Rows from block 5 of a small class-conditioned image diffusion model, named by matrix and row number. Rows with one number belong to one channel. Each number is 128 + 32 x the weight over its row's rms, rounded and kept within 0 to 255. All counts start at 0. Numbers have three digits each. After the name is the row's rms in percent of the matrix's.
After each channel's rows are labels from the 100 images, of 14848 (inputs lightly noised), where the channel reaches its highest value: "responds to" is what is common among them. Only what is clearly more common there than usual is listed. The data: crops of objects in photos (Visual Genome).
# convs0: first 3x3 conv (model.mid.0.convs.0.weight, 192x192x3x3, standardized in use, each kernel summed), inputs 0-47
# convs1: second 3x3 conv (model.mid.0.convs.1.weight, 192x192x3x3, standardized in use, transposed, each kernel summed), outputs 0-47

convs0.86 091:182160119169161086129088103124121137158118060137147120103128179163086162163161169112111133053122105157099140084110089112096133235107110125138229
convs1.86 113:125112161087092084114144133135103158141071157167103126131138075141130096057139115119175126180171075103129143104140122155142139102182144108097142
responds to: object: clock

convs0.88 099:128149071096103147160148130162174171118118110149126081135195100093124131074145108099096177108100109144111146128081099127086103147107099080065126
convs1.88 125:151111139094149134122097119148132142102100112173145102119095099101117171174096110108163096141142100128088129156117058167107185105117165069126200
responds to: object: horse

convs0.54 116:151168167123119148177119132091139171071097168149200085138114113104110115151125145118135093150175133096073087117188151094137137152127111111174120
convs1.54 099:120108118176147120112141136105117167103166089122161190046076151130142147185128082098160163115094185093139103109161110134097106144103106140112174
responds to: object: wall

convs0.51 106:119125209172119136118145122158114146071130172147174121143166165137148120136140147141142113165119125124111111118108116196149192111154108147093138
convs1.51 119:160072138093139173211102165071159133129162065146123157136144074131134101123131066096097116119127135087142125109115142118144162130148139165143090
responds to: object: bus

convs0.143 096:140078128093097096160086095091130122087189141127167105181104072116109095191156138162173160106143116121089116112170173164096167113104129126153070
convs1.143 081:114152171164175122101039123182112157102104127113063130105091134169121129118132108129105093127111149136163130134103129142123097136099145119096110
responds to: object: sign

convs0.22 092:127119086123089075130165134114094136144077209108137148178076162184063112163162123141107096103165138151155083139143091144151150127143118107154135
convs1.22 079:178129092156093161131185122139107148146187144089116124101158118124167132129120190138063140173131165105083148087117157130185084141148128140114059
responds to: object: zebra

convs0.163 093:138084147178146100144129202057151118134087097161117137097110161169121200137139180117054042093157101129166155168152135145079133221142164102085158
convs1.163 113:120154079073066155083129104155180109135174138111154171154183148069144134129100106129130178109135148130140094136132174056165124093073173128160159
responds to: object: tree

convs0.129 111:115145138170099102106114117199109123059101103099066117151100092160123163138113179102102128110101133185138139122117094110159137232120176108118252
convs1.129 124:128150087097146154161145151118082196113161123147164094109152140102074145177117086121150144135111138090121182047134130146152097128140070165138152
responds to: object: tree

convs0.74 088:080131098128165116122087053191101152123102055145156127141113133093160125091103105116124180150117127150086125132142154137132091148114148135104170
convs1.74 099:154139147098137186130162145110129090136161135150140193100043128165089108173153112146182131130099113106176128127131103113120117148159120107163114
responds to: object: tree

convs0.153 093:140157125129111110121090214118123091134141130110158127129095131094149121106111109139126196140092148088060177077135159108161076104103109132125155
convs1.153 092:079116115156134115100144076157144147120124148143084173154230100104134126101158129113161131162168090217113122116095125138080108117255096105117109
responds to: object: sign; object: clock

convs0.130 091:093132143097153183174153101116112171140093158113165144147135091191151112070085118127055112104130080153047135117113105141093101164162183068124140
convs1.130 070:152128161172154111066137149148156103111147094077135145086166156067161075155102174139125092088107114143134124093133163139136116116037117150074085
responds to: object: window

convs0.47 115:195098156104129086216129091139087167117114122107115145087115172151132156154147103114175116113124141151100124113168159139098171120121128136124111
convs1.47 090:141145173160102158130196120152133149135074122135127214133121123151109144094142181091095162091129114097185193146133153118202130165103160163104115
responds to: object: tree; object: trees

convs0.89 099:144082155106137172166128123105074222088147105102145102139202109144124093187145134094195116210136161131142103109115144083152173117139092098087154
convs1.89 078:143112036111112106098177134118069184174131123100129142101093126163155131108148146144086121120120129126095121089147109088143178127092125165102132
responds to: object: boat

convs0.165 097:154095089172140143109146195138136124137155141093128112117154044172136119157138144113140125180082150109165125152145157162103172139124079128060151
convs1.165 128:051118125145108194171037112117145149077151110176106156162064167135145125179117172124114143142150123130117134132085157117121100114095126146146111
responds to: object: tire