config = dict(
    arch='unet',
    targets=['object'],
    cond_dropout=0.1,
    channel_attention='eca',
    momentum=0.95,
    orthogonalizer='newton_schulz_5',
    epochs=31.5,
    weight_decay=0.0,
    adamw_weight_decay_other_params=0.05,
)
Rows from block 7 of a small class-conditioned image diffusion model, named by matrix and row number. Rows with one number belong to one channel. Each number is 128 + 24 x the weight over its row's rms, rounded and kept within 0 to 255. All counts start at 0. Numbers have three digits each. After the name is the row's rms in percent of the matrix's.
Before each channel's rows are labels from the 100 images, of 14848 (inputs lightly noised), where the channel reaches its highest value: "responds to" is what is common among them; "patch colour" is the nearest of a few named colours to the mean colour under the peak. Only what is clearly more common there than usual is listed. The data: crops of objects in photos (Visual Genome).
# convs0: first 3x3 conv (model.mid.2.convs.0.weight, 192x192x3x3, standardized in use, each kernel summed), inputs 96-191
# convs1: second 3x3 conv (model.mid.2.convs.1.weight, 192x192x3x3, standardized in use, transposed, each kernel summed), outputs 96-191

responds to: object: tree
patch colour: brown
convs0.16 086:122117129144091143106115113128127122151126184145131169127142158144073141126174151137124127163116101140162121113125189101072128120084124112104087091148143118129097147153122168120136099117114157162130115103130162116106072099130117118112134123179143106148152132089133099143084162162133112134
convs1.16 084:111125098092154138111143121136150156121111143136104129114128161136140117143110103136094121138111140151085142136107147113120166148119135135134114106092141136146095076128162118131065108107094145114183138131157154124114172092119133131148135107192124114117094131140138113116130120119127130095

responds to: object: window
patch colour: white
convs0.116 079:151138100121152088098177102126141103145125095096164132109160114095132135154128132077145135114089119100118129125147131083083125099127088104156087135150121160177139114114112139131119160115158137162140115130136125121132147141149146105120140111109165123121143127119088107125141121075127111125
convs1.116 098:099153181125117136135140138144122102143145139178078143122146134115131116117131099140137118117131112069162119158119169115122125105146147149112127143155119167158088095158193115135164160130097139119124165136123142156087131136128125182154108139140117127099125077108097123157126141158120118131

responds to: object: tree
patch colour: white
convs0.141 106:060129106111134128186153128124062152147156076116097140114098120118128162126103092163118118114148182132137110130126108111112144123175171066134085142112127112089069107062095118144152124115147166137137150124116113147144105190126160139122164153089148170135095125100123159135139135109132127142
convs1.141 102:184118068117116122168153166116129133116149149147145112147135155134088099123097121117158150113127116175083139131139123122167147143088136146090143116112113106087142160125067117130114107142111126128170099114137120124116161099131142096102147127128173093112142110158157157149145093126143137135

responds to: object: tree
patch colour: grey
convs0.71 105:113163156147191131171103125095133176111143075161170115097097125136157154092112133116136191104144133135085149125148198135086105109132115135134110095122166145124154148126106150108117113153114131201129155130106129082118114121101113179116143124126178151106130137111124143092135130180137140112
convs1.71 096:152105120129099125131132091110104115137107142100145114100116195120108140145119118120114118149121128134138107121116091098127112142147131138102107141099087109132128084115111145128144118104118128118097124137159153160121125116118119124101122114102156165138162202125114164172122083117148197125

responds to: object: horse
patch colour: grey
convs0.154 099:111080150127146184120157112108121114115117097123140139120155126167135125125153104134135174151106070136126124144166125146174124152078113188107130140121119148127148127148119108143111082140099141168106131135116096138105123126170123139101103130123128110163115138099170141134097196146138167115
convs1.154 112:129148118140112146102103145107129137119118145113158145135137141165109145130113124132115118119143147083170143134128123132125118102121161091126115092158154167156077076146126140122052136112098084101158146144136173148141147150099125132110141116112134100124163125115098140130154130141128126098

responds to: object: clouds
patch colour: white
convs0.130 100:130144131153079143145132099138120184105138109146101164132155104112105160117137106153124144135164154158138122143108138151117140105148146153114085163112133123106140155101142150140136132155105161130127134151138119131112110131120128136109122131157145135123092134105151120134109154087107149130
convs1.130 084:140131111162137055094128139120157154130142115109135106134109155124122129123097145123117144119133106104114144124118129103112091148120110113124114149117137080143160156133094130140088124122134136124094115145110148154129166122157113091130103097088162151108171143169197186145147115123126097121

responds to: object: horse
patch colour: grey
convs0.147 104:120141155139151118131145107116123137094113104129136127119131153129190130146077093117142115116127133162131110114110144134108131138150115150118087151137118177122118113120148128131148175124131128090124128136082142121167154152130110168121114153121123125147092125113117144119158154124126104115
convs1.147 098:096129137144104125152130139111083115121102108080182141133094117114119139076114138119140131135118140131174140116107172151137168089123142098132141118071149143145102161146127139131121128112122119126151150122157119128120164169125125136112147121135155095156142096064119122139114112129134152132